Rows from expert 14 of block 7, named by matrix and row number. Rows with one number belong to one neuron. Each number is 128 + 32 x the weight over its row's rms, rounded and kept within 0 to 255. All counts start at 0. Numbers have three digits each. After the name is the row's rms in percent of the matrix's.
# up: expert up (model.blocks.7.mlp.up, 64x96x384), inputs 165-219
# down: expert down (model.blocks.7.mlp.down, 64x384x96, transposed), outputs 165-219
up.3 076:083082102106127091117112150137190139144195152196118156038116175154046118143164125172098118095069127124071151142103140103097141134129129173158130106193072174106146157
down.3 081:165111129144104177162106145101152103185057143071148151154163103152111168187134114174217110130141178085105075106106151113083088155166106121118051171171167093134090089
up.4 130:092142123054115099162165151146119206153128117128173096113127154155105159130085113122050090111137135102141126126119110110124176130201102129121210157109151133153153138
down.4 124:184123137168130109094125180141111147106127189124074111089108145170082085178137092172194132075106150105082149193123103091084131157104068124117163138159187146100149143
up.5 108:090113086130136145196127167142130174137159101143145121154079130106120126120097099116105049106112171099108153096153124157132141153178136161076136139129137087158157120
down.5 087:123081147112123062087128153107135127106128129126173153113072149154119088170150102145157121143108134138087159087086132052120153154148079181167133140126153155090162139
up.6 053:148108093113161108180106072148141098041165108153139115163112168107169089119202130081129095159096144163107137115123139134134100088123134120117104100167088158111138169
down.6 056:142135113114054189102178126100048102134076141074071134145139150173085089163108142210130154125144118119116109184111089158148167155134134182126090180161141056127089105
up.7 123:115156143187127158166091130126130143089149205157123172118123106106099137122129160152181089154055187115157197064115228141106075156137139118075048114076092070146142127
down.7 132:158086140130072126159114128093148136122174131166114205088076157152120116150146119164167081090128168142124178177072143135127168142151113172127137152159157137097155153
up.8 135:155135155172094145078142069136143103119108157128073160113168099127108154183133152171145121185172165183140116161121109128097111086160141133107121127192134115138078102
down.8 147:127172117167127159178191112115121089095092124136152084136184093081140188122139157120106087183153105181189083065142186122104109077163173122098130133123108172157098089
up.9 059:132084141117134088065101080173194151135149117183117146072102146148119144137142172105148153121101161131103138145108108141059104113104136112153142130139077118093102127
down.9 055:081129083100101160208112121181119123183157096097126142152042073124142093129143083072155133128092129110100107095112169157101121117072151152129141108100131099166095177
up.10 106:085137134078086115087137093142120179158156078136178100145119114131147147119081132064091090102111144159113115143138115165133143106155131147114182154101142101140140154
down.10 097:181088188189137108112181119138155112123117137157056143061107139142057106148152128153179142110145114150114175176107118065062130138146105162162165137175124163113107110
up.11 124:090148124101126131107151134113087158159124096108155102145162174086105097123094093123057120114093119106093132079130133121157158133166103167082085144126184121143170124
down.11 120:073150159174083136169157088127079077154135077104129133138110130148124074204101094121161085137140149138152136115117134096124157097176092181084117146101164096113148125
up.12 110:134140091129147159105132077138110160122115100103131113118148180094143072128117109121109139162083133097086111078115129132136126137108120109061116118134154126179159124
down.12 114:064142137152163123188148119121057061095111079123144100163121074136103116120098087134133122153135105146154135102141156086144157114178138147102136139086125110144144153
up.13 065:146116130124158080075137085103171166034160173166079155098154168176134159122151157144124129132078170178081141146069127140102094126072120102168143090179104089084136127
down.13 065:164108076138097137154149082112124097169081138090144128162092112156171117159141138111124095198163136126155119125129159148142173110127125122086106185134179037173107138
up.14 089:091164137139195126124123123134098149123106121122134113106186174138115077112122133131053171149106123106129151047119115072128162153119098146089123108125122136140204116
down.14 097:103107168174113121177142097087037063126103063101152159157098134127106119121070108129123100138139118103123134098134132114153161112159074151091088162101148095120158123
up.15 138:116131066103051106130170120122127149117119152102113106161142078085169147117152146088132141129139098137150130165157181207132093080075135164137117149153138164131046118
down.15 146:135105141071081087120145116113146121144112153150135165116142136143129152161138170113119151162124158216143091143101089102139144111094136171161111175160125112147107157
up.16 134:086164084116158143129146117136121194124124124116142094129161139076124069116126113127073152145109091086068157061125171122133121137151118125082107122129136132135154122
down.16 132:066088152113143105181140143125066072123136077148127146146111129112123101140085070110096079152126117127128152143138144128158143130158131149113137137099131115118156190
up.17 109:056144106074073127137165149123112182177127105107183070113145115144099135120076125109032121126147126127139088104131143078131163074196115205107141158112143126129149128
down.17 111:165094182129096088132110165049136116116130168165098166051107148155066125166156123175145096086107175145102158173052113068114139161133087172145148153152156109086167111
up.18 130:103128172109129121141129118131115175164153087138196119135111152134126129147081101101111057111102161117097116133127135146152168118178128158065159139080170105148172145
down.18 134:135114134170174132118160127121112078078133111133050136093104182112063095143126044177166113112129090124086156095105154103058167138167104118146149129162162182122137090
up.19 056:070107119103069108125107090184110109149136116147137125131109102070195146117145183049134160181113141090186137160141131205116096103009142157121112122133119088183090148
down.19 064:168168168164165172103117131105071085107105102097120125156100124112127092164092118173106098139164125125094110094098139097159197134155079115082131165083136096153124077
up.20 116:108140138172206134114125102088115140146147100142168129160116090165152094094143102124127107130035095104068117082127135099162099158125115047171140115066127126110159110
down.20 111:078066112047123049158151108149096143097152079169148102160151125104149106124088105053082113157109101119156153088167137121184141116108121108128130145115108174148108163
up.21 057:140100111140148121175092095196186090087160122154118157093114132144133119141164184121133127118098139131110118136121154148066094114103133115120128086147068091145078143
down.21 051:159124099130255147123123076183149163100118147114115095114156185136082167081148122159065148097158082109124094144125111075193150185135138147146115084095101103118073128
up.22 057:109090109119193100095128108149181137052156124153112135089107155141147125156173167124141101128096108179062140123111138102108126131108158101157132097170076149096136151
down.22 053:138149106130084138156138113090144126176126189127127161128109134159091118114121155173144116142132123127123116136111095108151161156139069138089118091192093102082107178
up.23 085:121129112160119146170065096137206134089174144143133140094098161076149172167195163143176089177114119130102181120106179182117101126126143104139097068157089125164113145
down.23 063:125149150108098148118124110093160185132081130075194164147180126159153187154130151145127165142159126154154095130138137148057064067136136085117121136094104162160131107
up.24 088:134131125164125127094060141136173141085135151176130136096096132122124147135184174126160127135131149124098138118092152143083099112102152152126115089156059143124135145
down.24 081:072081163094073093147156105128150122103146127137113168106110079124147126117151131132101130127158138115100152187109156122135171071107154162126127164126140158119069149
up.25 098:125101022093070112133151110116161171128145145108136149142075170083124128162109169138177109111096170186148100143104112169130146141091147131114071137168128102205119150
down.25 104:170119141072067110103138095174123104174080122103118156104115143145140121173111147138111144108138183188184085144122108115106119106157143165105141180136135145152081143
up.26 062:115052143125089111138135101204163123162181158179155172138089152116138158160107153124156124091075131137139158151083103145121088128131179162112114085172089108127113150
down.26 067:090118131174197106158077161134136145140159127128149107110152115144177171086134118132102126103114090130085150089135123128118138098096139113124125137117091201107177097
up.27 092:143110100159159121148118103147142186183161111159188134121116180153122125149112107124133082079043164132063120110088126126143128178189121136066141124139157140117180138
down.27 093:128081108107150120134181101172119057092098142082060103119151130089125104130090107137140151169146094135140148131137091126097125111112157123222120127187139137126076096
up.28 066:093082132141133086141108096169161100101188105185124168083100174105157123195141153131131159129100131134126143142087156133099079149135163114109105096137056131120109199
down.28 053:196061146156136113106099149049146125176140114113141187082108125145140153156117093208113087128079142113136075090101086103122135209103048085125086137106106131122115125
up.29 145:120102084111089093122140155126127118075145127131119127175074075066161104102115136115186106126139132190129162155108090180126134138085167140188074135134122112149147129
down.29 145:209163140150103180093114086113113121127068179118155132078120161152125125169121182120162156126093166199139096134117122109132087100111114113149129086121109095147097139
up.30 065:127070123107136040086145121174178149037163157159153194105124202104185145151150139084131105128099165155160150123130144189109115186069169078126075099148121118139121129
down.30 059:201129076142155195125170103120107109118103094138117094127152091122147120103066087134132142157119101162160056101138124177122124126139113120141122151139122070138137124
up.31 111:139120043149163114126066068123118156113136172147132146141115147113164120133092151114121109099048206199076123105095104121156101172115138125084068103089102067126205138
down.31 108:185146151148093140136130074124126127144153148112152130105032149120120106142080100129181025096066173116152139171104099148165153124118145159066107134140186090178133156
up.32 105:141157124156136183090139093118106136105096153086091090113171145094158078107151112117136147157088129157105133081137140135089103085138121128091123124156160132159128120
down.32 107:086113142147103146190154114127104034131108090117137137156128117140136115149101116158092104164170109170196131099133173099169162097171092139104116172120110102133149136
up.33 118:114145113104129137102140144113072159145111112097120106140168151089119068116105113127079152147124104090095122069140121110139142145154115159090099140119164146148174116
down.33 118:088102154147083120152124109075072052155112092119150139154112121159142099173063091139129092136142164135140148124110127097152163118158098177093108143089158093115176143
up.34 064:089118137130098099135107094156156145128175119141153103150124094087204175113157174035112119141119118115161131142158112173119135075050148161112108099124102094162093150
down.34 074:131169154215175201151144124096041084145060062069107112113141156088089145145071078151133156116130114141175096102159152114128163143150077197076096114088163121121148080
up.35 068:126109136138099120119106130165128074064115123151101109135136110101185131113160164072154161178142166149163112162143101187099066092083153138086126111132043114145082143
down.35 075:145177113144141157107101128113108117154115157123139095113155154113129156111095182159137145077134176109148141150109129133159113111087162131138090067084117124109181100
up.36 141:111139094135129146113123079133129184141122104111162100111147159068135080126114112122111112148079135096029118068132168132154133116152109119057107122128174126152152124
down.36 142:061111163148125130206170105133087037106145069130095122142097125124144112149110076107117069140171079149147150088097152122147154092177128125094154142098127141139130157
up.37 091:147127174198163121178080100108170066133141146166124155108127161117097187136153149132123136108105113103167117140080120135122147136129134138108135101124100104150163127
down.37 062:150122109146115136102098107122113097154088103081108137121114151151122078213072125088172118102110071109114105180131106125126121180084092120150076121108180152168108204
up.38 055:121135150216125118135115077187138112059177113203143162091088130153181104173104108125156074084077157140124159072139229155093108131145145052124122070115114125092149148
down.38 059:136147114128133144144118145131084093165104160093154111114140130089113139136133141111114172152071142098139085134131063126173071170068110110124115131087093075119144151
up.39 065:135073115124113115088131085188171095133149113150082147099107150130132116172130155067145141121114168131085103183126092133107129130125163185121135128214116103136078173
down.39 056:169173116120132119096160110197132123102126092044124109128164126123174127157095141134135169143176083109184139131209141160098108115137120086153110132132135140144052113
up.40 104:125130137142159143105116112118111165133134151127149136122153180119100107108139109155093121128086161089057127051116123103136126177140124113111083124128131098128176134
down.40 106:075125122139162113175100105123075070123108057079127088187119135117136066141077095100105104163159110102162120098153191143160138108150121126071109116068160091151141150
up.41 132:091114122087101118166138108138127175169155083132170110150095147106136134126087105082111074115097151130080121129135135159155167115179140147079167145100161089158161149
down.41 132:150117160172126132095136122151094088113127116114059136087098141136072057168134070170175117125121114129090143139098144105067161167171086149147149148169172142109137100
up.42 056:102112142128093081088111134155134101115182159192109208059097210127112111200151109122137140095128140090144174146082146172111124171103172130117081106183072139139138132
down.42 064:067167172154112170121085142171084062123117118111094100132170054074168130103145160120124180179137103114176103057150104127107110063101125116056164105095130130174114107
up.43 064:121088165126159082100145077135143129100196101176123195106105209180129114161150117112154139109052149170117139128082139180113117160146156071128114126174104120093125142
down.43 060:085195104106148140147094136168175159129088120095116110119154058144193156102112126105124143169164111095180120124134168154149111128115187090136092158127144111208020166
up.44 053:142106123180180151125086080137153096132127127146142144105132126144166166140189157105154129136110111123087095150137137130105055151133138059131134086120081134136063159
down.44 060:151137123097112105135124141109058158148088123086180122121118162103120072139096136193154140073106151129106105098122088110156179144121092162076139118166123082121176115
up.45 063:131109107114131099087153117151159135086143116159145163117107144128179086143109132081159186123139146129172119142105104121112130181101183127188066129147089155158090154
down.45 068:111149109156136143174145106126079097153141058115134107166130100118150097108050110112121123135117081081168163139170207124145156161210179162085143145101156152164092147
up.46 114:160113187161111127023149058093134162166112099126133173118157145169109130171102086140118139146148165120109092130113114095101151121118097093120128149141175115157102115
down.46 110:112166114160119172138193158113157083057091131135092103121174101103115180106170145145108147176159086193190147092138198103118117062183128149134149134153116161148078080
up.47 121:110141121099120123109144123127072152155133105103139100143158174095116076132093106122086138117096117106105135088119129122164155149151113158082077145114174134145178126
down.47 117:059113161163096148165123104096058021135115091099110147132117107158129121153076106144179069148131148142149133109097151099171151099168108174087108143102172107111146159
up.48 081:143137156137105108038112058123139135117124105146151166127136159180122148166134126119170160126103193087116120155118133125112108140084106044179114128109142134133119124
down.48 068:104159119151162140113144144128114099085129140129085142142148092085136145086146157134109107141155056139154116163131212142078135130107120135147167122132092155122110094
up.49 068:144120100117098117144146148154112148131156157145142182104105168150115111197111078135145118116133200141207122137099126104103179135149179111110119143160143114168147151
down.49 067:160113092074134173129106091102130087115043110094143146089087140133131108181118164115086078144086156179164098113098128142123143098114134149073134106125119108194091144
up.50 113:126175141134152104028143148115124222134120105139186108136136130119088108113115130138057116079081150112043128098111130102128152102135105154113161155107124150084168112
down.50 112:096089144115135079133152130136126130062182135163091170066079176154082055133137098085103111080102119099089183161113089141114148168114120149145177131147126185084144142
up.51 060:109084130150129124115109074162121080130146096171151158093102171141165171152143129097099126119080157125173152135110121150107123164137160145151089094150109061174135168
down.51 061:128165152144098177136131088141047089147105117047131066143140173120129074143057126095207126098119167144152121099152114154114118118174092153103112112078136060121122161
up.52 066:110111086148149103108134107179163113095147133140111162108144137126171140168178178084115118145117090163125156162139170190098067108148133087113129128131078162083057147
down.52 061:220186131167106171129131132087114092152055121070107086102124103088068090168131133142154108168135151127119107111090165065135134112173126142121111116173144099129127049
up.53 139:139143149152191155172116147118135187131132173144102138083139131176076142094132117169101171140125140056130159074117116085075118201154116049163143124134103101136154105
down.53 139:087102120094143103124088127115061133156106064104167101190103151098182095127070110089097100132117130093112112140167108128206148138112131127094094107067154100137190175
up.54 147:109155140163157122171118167131119152129132142145142118113166129105078117110107121154077170138144129038170155049109142086095165166158129146109068123109100118134188107
down.54 154:087093128126156070148114150092078142146141088116127137141080166142115070166073073140136095110105163096077138147119100102165155175128104133093127108098190102106183207
up.55 060:099120166142116119137129076173098148104164154193138202101079138165095166134087149162105092091068145132149181098099204152138081143104166017078097095068099114134136126
down.55 074:156127121121154107084136115170085105093061147076097070171157126085122114169135133183060110173151126167112071087106107075144127108149144131154157142121139150130107089
up.56 096:128120158113104124200098120118118143170138090120172106118120161115071157158133125161122082078098106079099140139100127121149167135167130153105124138094154112129181152
down.56 089:169134095156123143116141100182071067148091139099094100142109102103127083145087067125175129100101128136105145104123121079108150150171124098091152124162197140145109131