From a checkpoint of a small image classifier.
Model: 30.2M parameters, 24-pixel images, norm rmsnorm, activation gelu, num experts 64, patch size [2, 2], layers 10, width 384.
Training: 7600 steps, held-out accuracy 97%.
Data: trained on capsule endoscopy frames (Kvasir-Capsule), 42238 training examples, 17.3 epochs.
Rows from block 2 of a small image classifier, named by matrix and row number. Rows with one number belong to one neuron. Each number is 128 + 24 x the weight over its row's rms, rounded and kept within 0 to 255. All counts start at 0. After the name is the row's rms in percent of the matrix's.
After each neuron's rows are labels from the 100 images, of 14976, where the neuron reaches its highest value: "top examples" is what is common among them. Only what is clearly more common there than usual is listed. The data: capsule endoscopy frames (Kvasir-Capsule).
# fc1: MLP up (model.blocks.2.mlp.fc1.weight, 1536x384), inputs 128-255
# fc2: MLP down (model.blocks.2.mlp.fc2.weight, 384x1536, transposed), outputs 128-255

fc1.741 115 [113 118 120 117 113  99 137 100 138 109 186 127 127 131 143 155 118 115  81 155  93  97 130  82 148 133 125 141 106 125 147 138 123 132 133 130 126 114 120  80  94 145 138 144 154 135 167 110 131 133 129  83 142 111  98 125 150 147 132  94 129 157  94 107 124  60 127 122 129  92 127 109 114  99 132  86 134 114 147 135 202 130 140 124 142 137 178  89 151 152 136 119  92 123 139 119  93 126 132 115 174 144 118 132  84 145  95 116 131 117 114 134 116 130 152 156 126 122 122 117  75 116 113 180 108 107 123 106]
fc2.741 105 [113 101 125 108 127 167 154 134 145  57 109 135 121 123 136 123 126 123 150 114 140 128 131 135 129 135 108 109 118 127 127 105 149  82 156 135 121 110 121 135 144 156  86 111  99 143 145 150 125  97 169  90 171 129 122 124 113 144 140 138 133 120 138 134 103 118 125 107 140 144 116 139 147 184 147 112 141 135 139 136 110 131 135  91 185 101 134 114 124  80 153 178 150 142 162 169 112 131 134 108 143 152 110 159  68 132 128 112 134 127 105 132 122 164 108 113 106 107 165 150 139 208 131 107 157 150 170 152]
top examples: finding: pylorus

fc1.252 106 [102 138 134 121 118  75 126 134 131 120 140 141 100 144 134 105 126 153 115 128 131 145 185  98 102 123 138 163 132 124 134 135 140 139 155 132 147 145 153 119 164 160 152  97 115 100  95 117 136  96 118 106 145 112 130 116 153 116 156 110 137 114  76 148 147 123 126 142 129 157 180 124 123 111 116  88 122 108 122 137 174 140 123 160 115  79 117  69  96 156 124  98  70  88 147 110 116 145 110 138 148  91 105 134  96  99  98 152 132 123 132 154 135 120 131 137 131 128 100 101 115 113  82 156 125 117 124 127]
fc2.252 106 [165 150 141 118 116 177 141 141 111  95 101 137 120 144 148 104 159 113 130  82 114 133 122 118 160 117 108 188 138 120  94  91  87 109 149 104 137  81 121 140 144 120  72  94 132 172 140  87 137 135 119 109 118 130 134 169 108 136 158 142 119 169 109  95 100 155 124  76 135 122 101 166 141 179 152 184 139 148 133 160 143 111 150 131 100 133  66 160 135  66 156 138 142 165 130  98 142 126 118 124 160 152  89 116 162 133 115  98 143 156  95 106 110 102 164 106 100 126 144 160 169 149 166 151 153 149 123 130]
top examples: finding: pylorus

fc1.266 119 [ 93 110 146 126 121 120 144 112 136 105 176 125 111 138 123 134 133 137 104 115 109 126 133 100 153 175  64 148 113 110 169 106 150 137 128 112 140  94 104  93 126 127 114 128 145 118 170  89 120 110 152 118 156 144  79 136 138 133  88 119 121 152 108 130 121  80 126 127 122 132 196 139 147  97 134 119 131 155 135  91 170 177 152 105 119 109 130 116 124 135 138 144 121 142 146  92  60 166 116 116 141 135  97 142  92 121  85 131 137 116 105 139 137 102 126 145 123 102 104 127  70 111 118 119 117  94 123 128]
fc2.266 104 [125 124 109 143 121 150 191 154 166  86 111 154 127  86 136 114 132 109 122 105 133  97 141 145 112 138 127 155 128 143 142 130 122 152 120 114  78 142 104 131 139 138  85 138 120 164 102 130 107  93 147 114 158 129 179 139 118 113 141 146 124 114 153 123 121 155 128 113 152 151 144 167 125 168 103 110 139 128 150 180  84 127 129 163 108 120 143 121 124 102 148 163 129 162 210 158 154 158 135 110 140 120  85 165 143 145 142 153 126 131 115 155 155 127 114  84 133 113 186 106 145 124 111 122 144 152 137 133]
top examples: finding: pylorus

fc1.638 096 [ 73  44 184 109 123 106 129  94 125 139 149 144  82 110 169 134 118 121 129 113 100 137 160 100 126 121 114 125  75 124 130 104 144 128 166 181 138  84 109 137 100 149 121 160 146 133 173 145 160 122 203 131 195 142 137 100 117 135 122 109 134  99 126 127 121  84 135 130  97  88 149  99 155 114 147 132 146 119 116 128 128 178 114 156 148 130 138  94 105 120 134 148 124 130 124 119 135 136 127 111 141 150 142 107 130  90 126 111 125 173 142 121 101 142 144 157 108 131 129 137  90 137 131 166 177 127 169 155]
fc2.638 080 [162 157 120 142 134 109 146 157  94 126 120 119 162 154 100 173 126 152 106 182 135 111 104 146 126 136 137 121 148 141 145 141 118 114 122 133 113 113 109 119 111  81 145 152 128 103 109 129 120 162  96 132  35 141 114 152 140 120 103 112 127 157 109 117 124 118 119 158 123 136  96 160 104 113 139 140 145 143 145 122 140 130 118 133 125 182 108 161 133 195  99 111 134 132 105 104 127 147 139 156  79  86 112 115 151 131 136 178 111 144 101 145 107 129 168 127 147 129 124 112  87  96 139 126 102 135 114 120]
top examples: finding: reduced mucosal view

fc1.82 100 [ 95 123 148 121 131  97 138 121 144 108 167 129 109 147 144 101 135 149 114 141  97 129 174 103 111 158 101 174 104 117 135 134 164 139 127 113 154 117 119  99 110 143 121 115 105 131 149 122 127  94 130 158 142  99 126 106 157 152 140  80 137 153  98 166 146  94 155 125 114 141 176 112 134 125 117  70 134 104 119 142 151 143 133 157 106 118 165  75 119 141 109 123  85 112 140 118  82 138 116 121 177 124 117 135 102 134  95 144 126 139 121 104 115 146 122 166 127 114 103 105  87 112  88 122 118 112 150 118]
fc2.82 076 [161 113 126 124 122 157 171 147 164 102 108 101 144 138 145 115 134 124 125 107 135 125 110 121 125 132 109 149 135 149 105  59 135 124 155 107 103  74  95 148 152 100 107 134 128 121 129 113 113  80 137  94 108 139 150 175 112 143 110 139 116 158 114 124 114 143 130 135 160 155 101 157 160 149 157 143 159 169 121 168 109 134 134 124  92 124  79 126  94 100 121 160 153 193 131 151 122 185 147 111 153 147  76 141 138 130 156 111 142 120  80 120 129 134 151  81 110 124 145 130 149 125 128  98 132 140 140 147]
top examples: finding: pylorus

fc1.746 114 [135  88 154 147 108  97 156 143 117 131 146 165 113 100 152 144 122 120 116 143 147 126 118 142 101 141 135 124  70 136 150 120 185 157 139 127 145  95  62 118 104 157 132 163 120 116 123 141  96 144 152  96 142 139 109 116 154 166 105  99 135 112 148 123 138  68 136 159 132  99 113  77 153 112  99  96 110 141 139 141 148 137 113 150 120 106 136  90 103 127 132 127 134 131 123 134 151 177 134 159 178 154  68 108 109 126 129  91 105 126 133 108 118 118 128 144 147 131 139 134  72 121 134 118 124 158 124 105]
fc2.746 121 [108 132  93 139 172 114 121  99 144 129 136 128 137 126  86 144 138 118 122 132 116 159 132 110 114 107 152  83 131 121 130 147  97 124 125 122 131 150 146 142 116 114 165  76 150 103 143 103 112 135 112 126  82 108  98  89 111  73 128 136 117 117 142 141 114 141 155 119 124 104 153 115 114 160 122 103 144  93 120  89 125 135 135 121 167 136 152 128 131 142  68 124  99  99 158 107 104  96 144 119 131 110 168 117  91 120 138 176  91 130 131 126 126  90  91  94 131 101 130 114 110 123 128 143 138  65 140 128]
top examples: finding: ileocecal valve

fc1.384 079 [121  91 146 135 136  95 133  73 118 112 198  89 122 104  99 134 135 141 110 131 115  70 145  97 130 173 108 161 144  95 170  99 112 122 133 134 117  87 111 101 132 123 114  97 129 119 151 121 143 121 149  81 132 147 121 144 146 127  95 143  95 144 111 100 131 120 137 110 128 105 135 103 131 117 133 140 137 138 132 132 146 178 154 130  87 135 175  90 125 151 143 161 142 165 148 110 148 115 118 102 132 136 129 164 156 107 124 165 148 131 162 149 155 116 158 130 121  97 135 102  78 151 143 162 118 106 140 152]
fc2.384 068 [119 137 141 151 145 113 150 109  75 126 115 156 103 234  83 138 130 130 149 143 124 217 151 117 126 131 157 155 126 150 114 137 126 127 112 135 134 124 157 125  64 127 138 141 117 142  89 127 141 137 149 170 153 150  88 115 135  80 134 110 140  55 107 127 141 113 110 110  96 118 109 158 141  74 137 153  96 128 136 150  87 131 115 114 107 154 110 124 104 109 156 148 140 100 115  88 146 101 132 155 137 115 129 101 134 118 107 133 132 154 168 127  70 118 142 148 124 128 129 124  96 111 148 118 121 139 133 120]
top examples: finding: ileocecal valve

fc1.327 116 [101 101 132 130 123 122 157 103 122 120 163 142 102 140 108 137 151 128 127 125 130 141 128 124 146 165  92 155 127  76 152 114 128 120 132 100 154  98 143  94 119 133 134 134 157 129 137  95 144  93 137 118 157 135  83 150 148 123  79 137  97 110 124 126 114  81 122 143 126 124 178 125 157 100 137 133 143 141  99 111 182 176 152 110 111 109 114 103 152 127 132 122 130 165 153  89  86 138 115 125 170 134  81 135  92 117  92 125 139 111 117 137 146 110 138 162 124 107  93 126  70 116 115 127 117 123 131  97]
fc2.327 117 [124 120  65 154 109 160 175 140 134 103 129 130 155  94 140 111 121 112 111 145 114  89 149 160 140 150 146 138 147 136 148 156 130 165 112 122 102 140 108 116 136 136 110 139 117 166 127 138 106 149 148 132 164 138 169 146 110 140 172 146 132 141 136 111 117 155 127 117 129 158 154 186 132 143 124 120 126 107 123 171 110 146 106 166  90 120 160 147 116 121 165 154  98 140 228 168 141 171 112 123 114 110  87 132 125 155 141 169 117  92 112 161 162 137 134 101 142 128 169  97 129 157 105 131 140 156 118 129]
top examples: finding: pylorus

fc1.529 094 [ 98 106 161 133 124 104 141 119 132 101 139 138  99 136 131 147 111 113  76 130 131 134 153 113 120 144 106 153  93 125 150 125 137 141 135 134 143 116  95  92 111 110 119  89 147  67 164 108 123 131 125 109 121 119  94 116 144 124 105 106 117 155  78 150 126  84 156 142 119 123 201  87 119 127 121 110 148 125 128  98 162 144 133 147 137 122 157 125 129 156 109 147  99 132 150 100  67 152 102 116 160 126 149 135  67 119 127 125 104 104 124 117 121 124 124 140 135 120 101  94  99 142 132  98  92 109 149 120]
fc2.529 089 [154 137 123 141  95 147 131 158  94  97  94 130 131 155 167 131 128 109 143 120 153 144  94 165 136 123 131 130 115 155  88 162 148 148 151 123 123 126 158 125 131 169 139 178  93 175  88 144 117 147 146 124 141 131 105 140 137  87 141 135 148  88 139 119 121 118 136 132 156  91  95 142 153 145 161 115 141 131 146 154 106 125 125 138 164 123  98 125 143 110 142 103 141 108 175 170 128 204 131 137 123 177 101 142 138 142 124 118 138 121 126 144 106 138 131 159 119 158 191 134 148 111 119 130 120 160 117 134]
top examples: finding: pylorus

fc1.34 090 [ 98  84 155  87 198  87 120 109 158 146 181 136  99 141 124 190 119 104 101 126 177 150 146 150 120 156 130 109 116 146 134 119 175 137 122 147 141 107 105 104  99 131 154 128 161  55 122 110 138 110 146 142 177 135 128 131 152 154 116 116 155  78  95 151 127  70 132 104 130 133 146 128 123 123 148 137 178 160 120 123 148 177 100 128 147 139 132  61 108 163 116 126 120 113 133  97 107 115 134 122 130  80 129 152 110  97 136 140 126 165 143 153 139 133  97 136 136 129 135 108 114 124 110  96 155 158 130 120]
fc2.34 107 [132 136 137 162 112 136 123 107 153 144 107 154 132  79 179 113 118 125 155 126 106 118 146 125 147 115 150 179 100 134 121 142 119 124 129 155 158 167 118 135 136 137 101 121 121 170 124 163 150 137 120 130 158 128 121 121 109 117 144  87 136 142 149 115 192 136 111 102 135 127  99  98 151 110 121 145 102 139 125 172 118  94 115 167 124 128 129 148 139 111 147 122 109 143  90 155 168 133 105 123 140 127 122  86 168 122 115  99 145 135  88 109 108 186 120 151 148 155 115 156 124 120 160 176 110 154 128  98]
top examples: finding: reduced mucosal view

fc1.723 084 [ 79  74 160 134 142  97 143  72 121 137 152 162  86  97 143 142 158 115 130 134 150 109 166 112 113 164 141 112 108 121 136 123 185 123 164 161 121  99  80 113 144 152  94 144 157  98 154 151 138 145 152 100 164 139 113 139 142 173 117 110 127 121 176 124 141  91 145 124 104 107 145  88 127 129 102 134 148 132 122 104 168 171 113 165 147 115 136  81 149  99 126 158 105 117 108 135 137 133 120 133 161 180  66 111 146 119 154  83  93 134 170 125 117 151 113 136  93 129 121 162  88 100 110 119 152 139 135 141]
fc2.723 077 [129 172  99 134 131 109 130 140  48 150  94 138 155 158 108 164 127 132 110 124 136 140 130 122 148 101 134 119 167 146 126 141  65 124 111 113 128 143 131 150 121 101 186 146 138 117 104  74 109 209  74 144  29 143 113 130 117  83 139 113 103 150 103 106 138 163 115 109 127 121 143 165 102 144 128 115  91 117 141 146 115 109 129 148 117 165  83 150  97 151 112  99 107 142 117  99 148 126 136 153 143  59 173  94 168 130 128 179 117 135  77 138 115 100 151 105 127 127  87 133 143  79 150 152 111 119 116  89]
top examples: finding: reduced mucosal view

fc1.208 113 [ 93 100 130  95 137  80 128 122 145  91 162 140 127 138 149 165 128 128  84 130 113 111 146 123 119 140 119 158  83 130 128 103 143 114 164 117 130 126 135 110 115 123 145 128 160 121 141  97 130 121 121 107 136 127 120  92 180 192 122 107 121 155  68 139 126  55 150 114 117 125 172 121 134 126 123 111 146 131 127 139 172 128 116 124 155 126 140  93 135 139 104 128 106 129 155  65 126 133 117 103 160  93  87 136  85 110 115 141 149 108 107 118 148 141 122 147 140 108 142 110  99 156 121 157 149 150 162 134]
fc2.208 132 [144 107 126 117 110 159 146 157 108 118 100 124 140 149 124  88 152 116 140 123 181 127 127 115 119 126 109  82 132 159 154 126 180 131 141 113 115 111 133 141 158 161 128 161  97 150 114 188 106 102 147 125 144 115 140 152 115  88 112 149 171  92 152 141 130 137 114 150 161 127 125 122 147 138 160 137 130 134 134  92 119 150 131 122 148 106 112 103 133 108 120 110 167 139 157 200 118 180 145 166 119 129  93 143  94 144 166 116 118  88 138 146 145 112 113 105 108 127 172 154 181 126 115  79 123 154 138 128]
top examples: finding: pylorus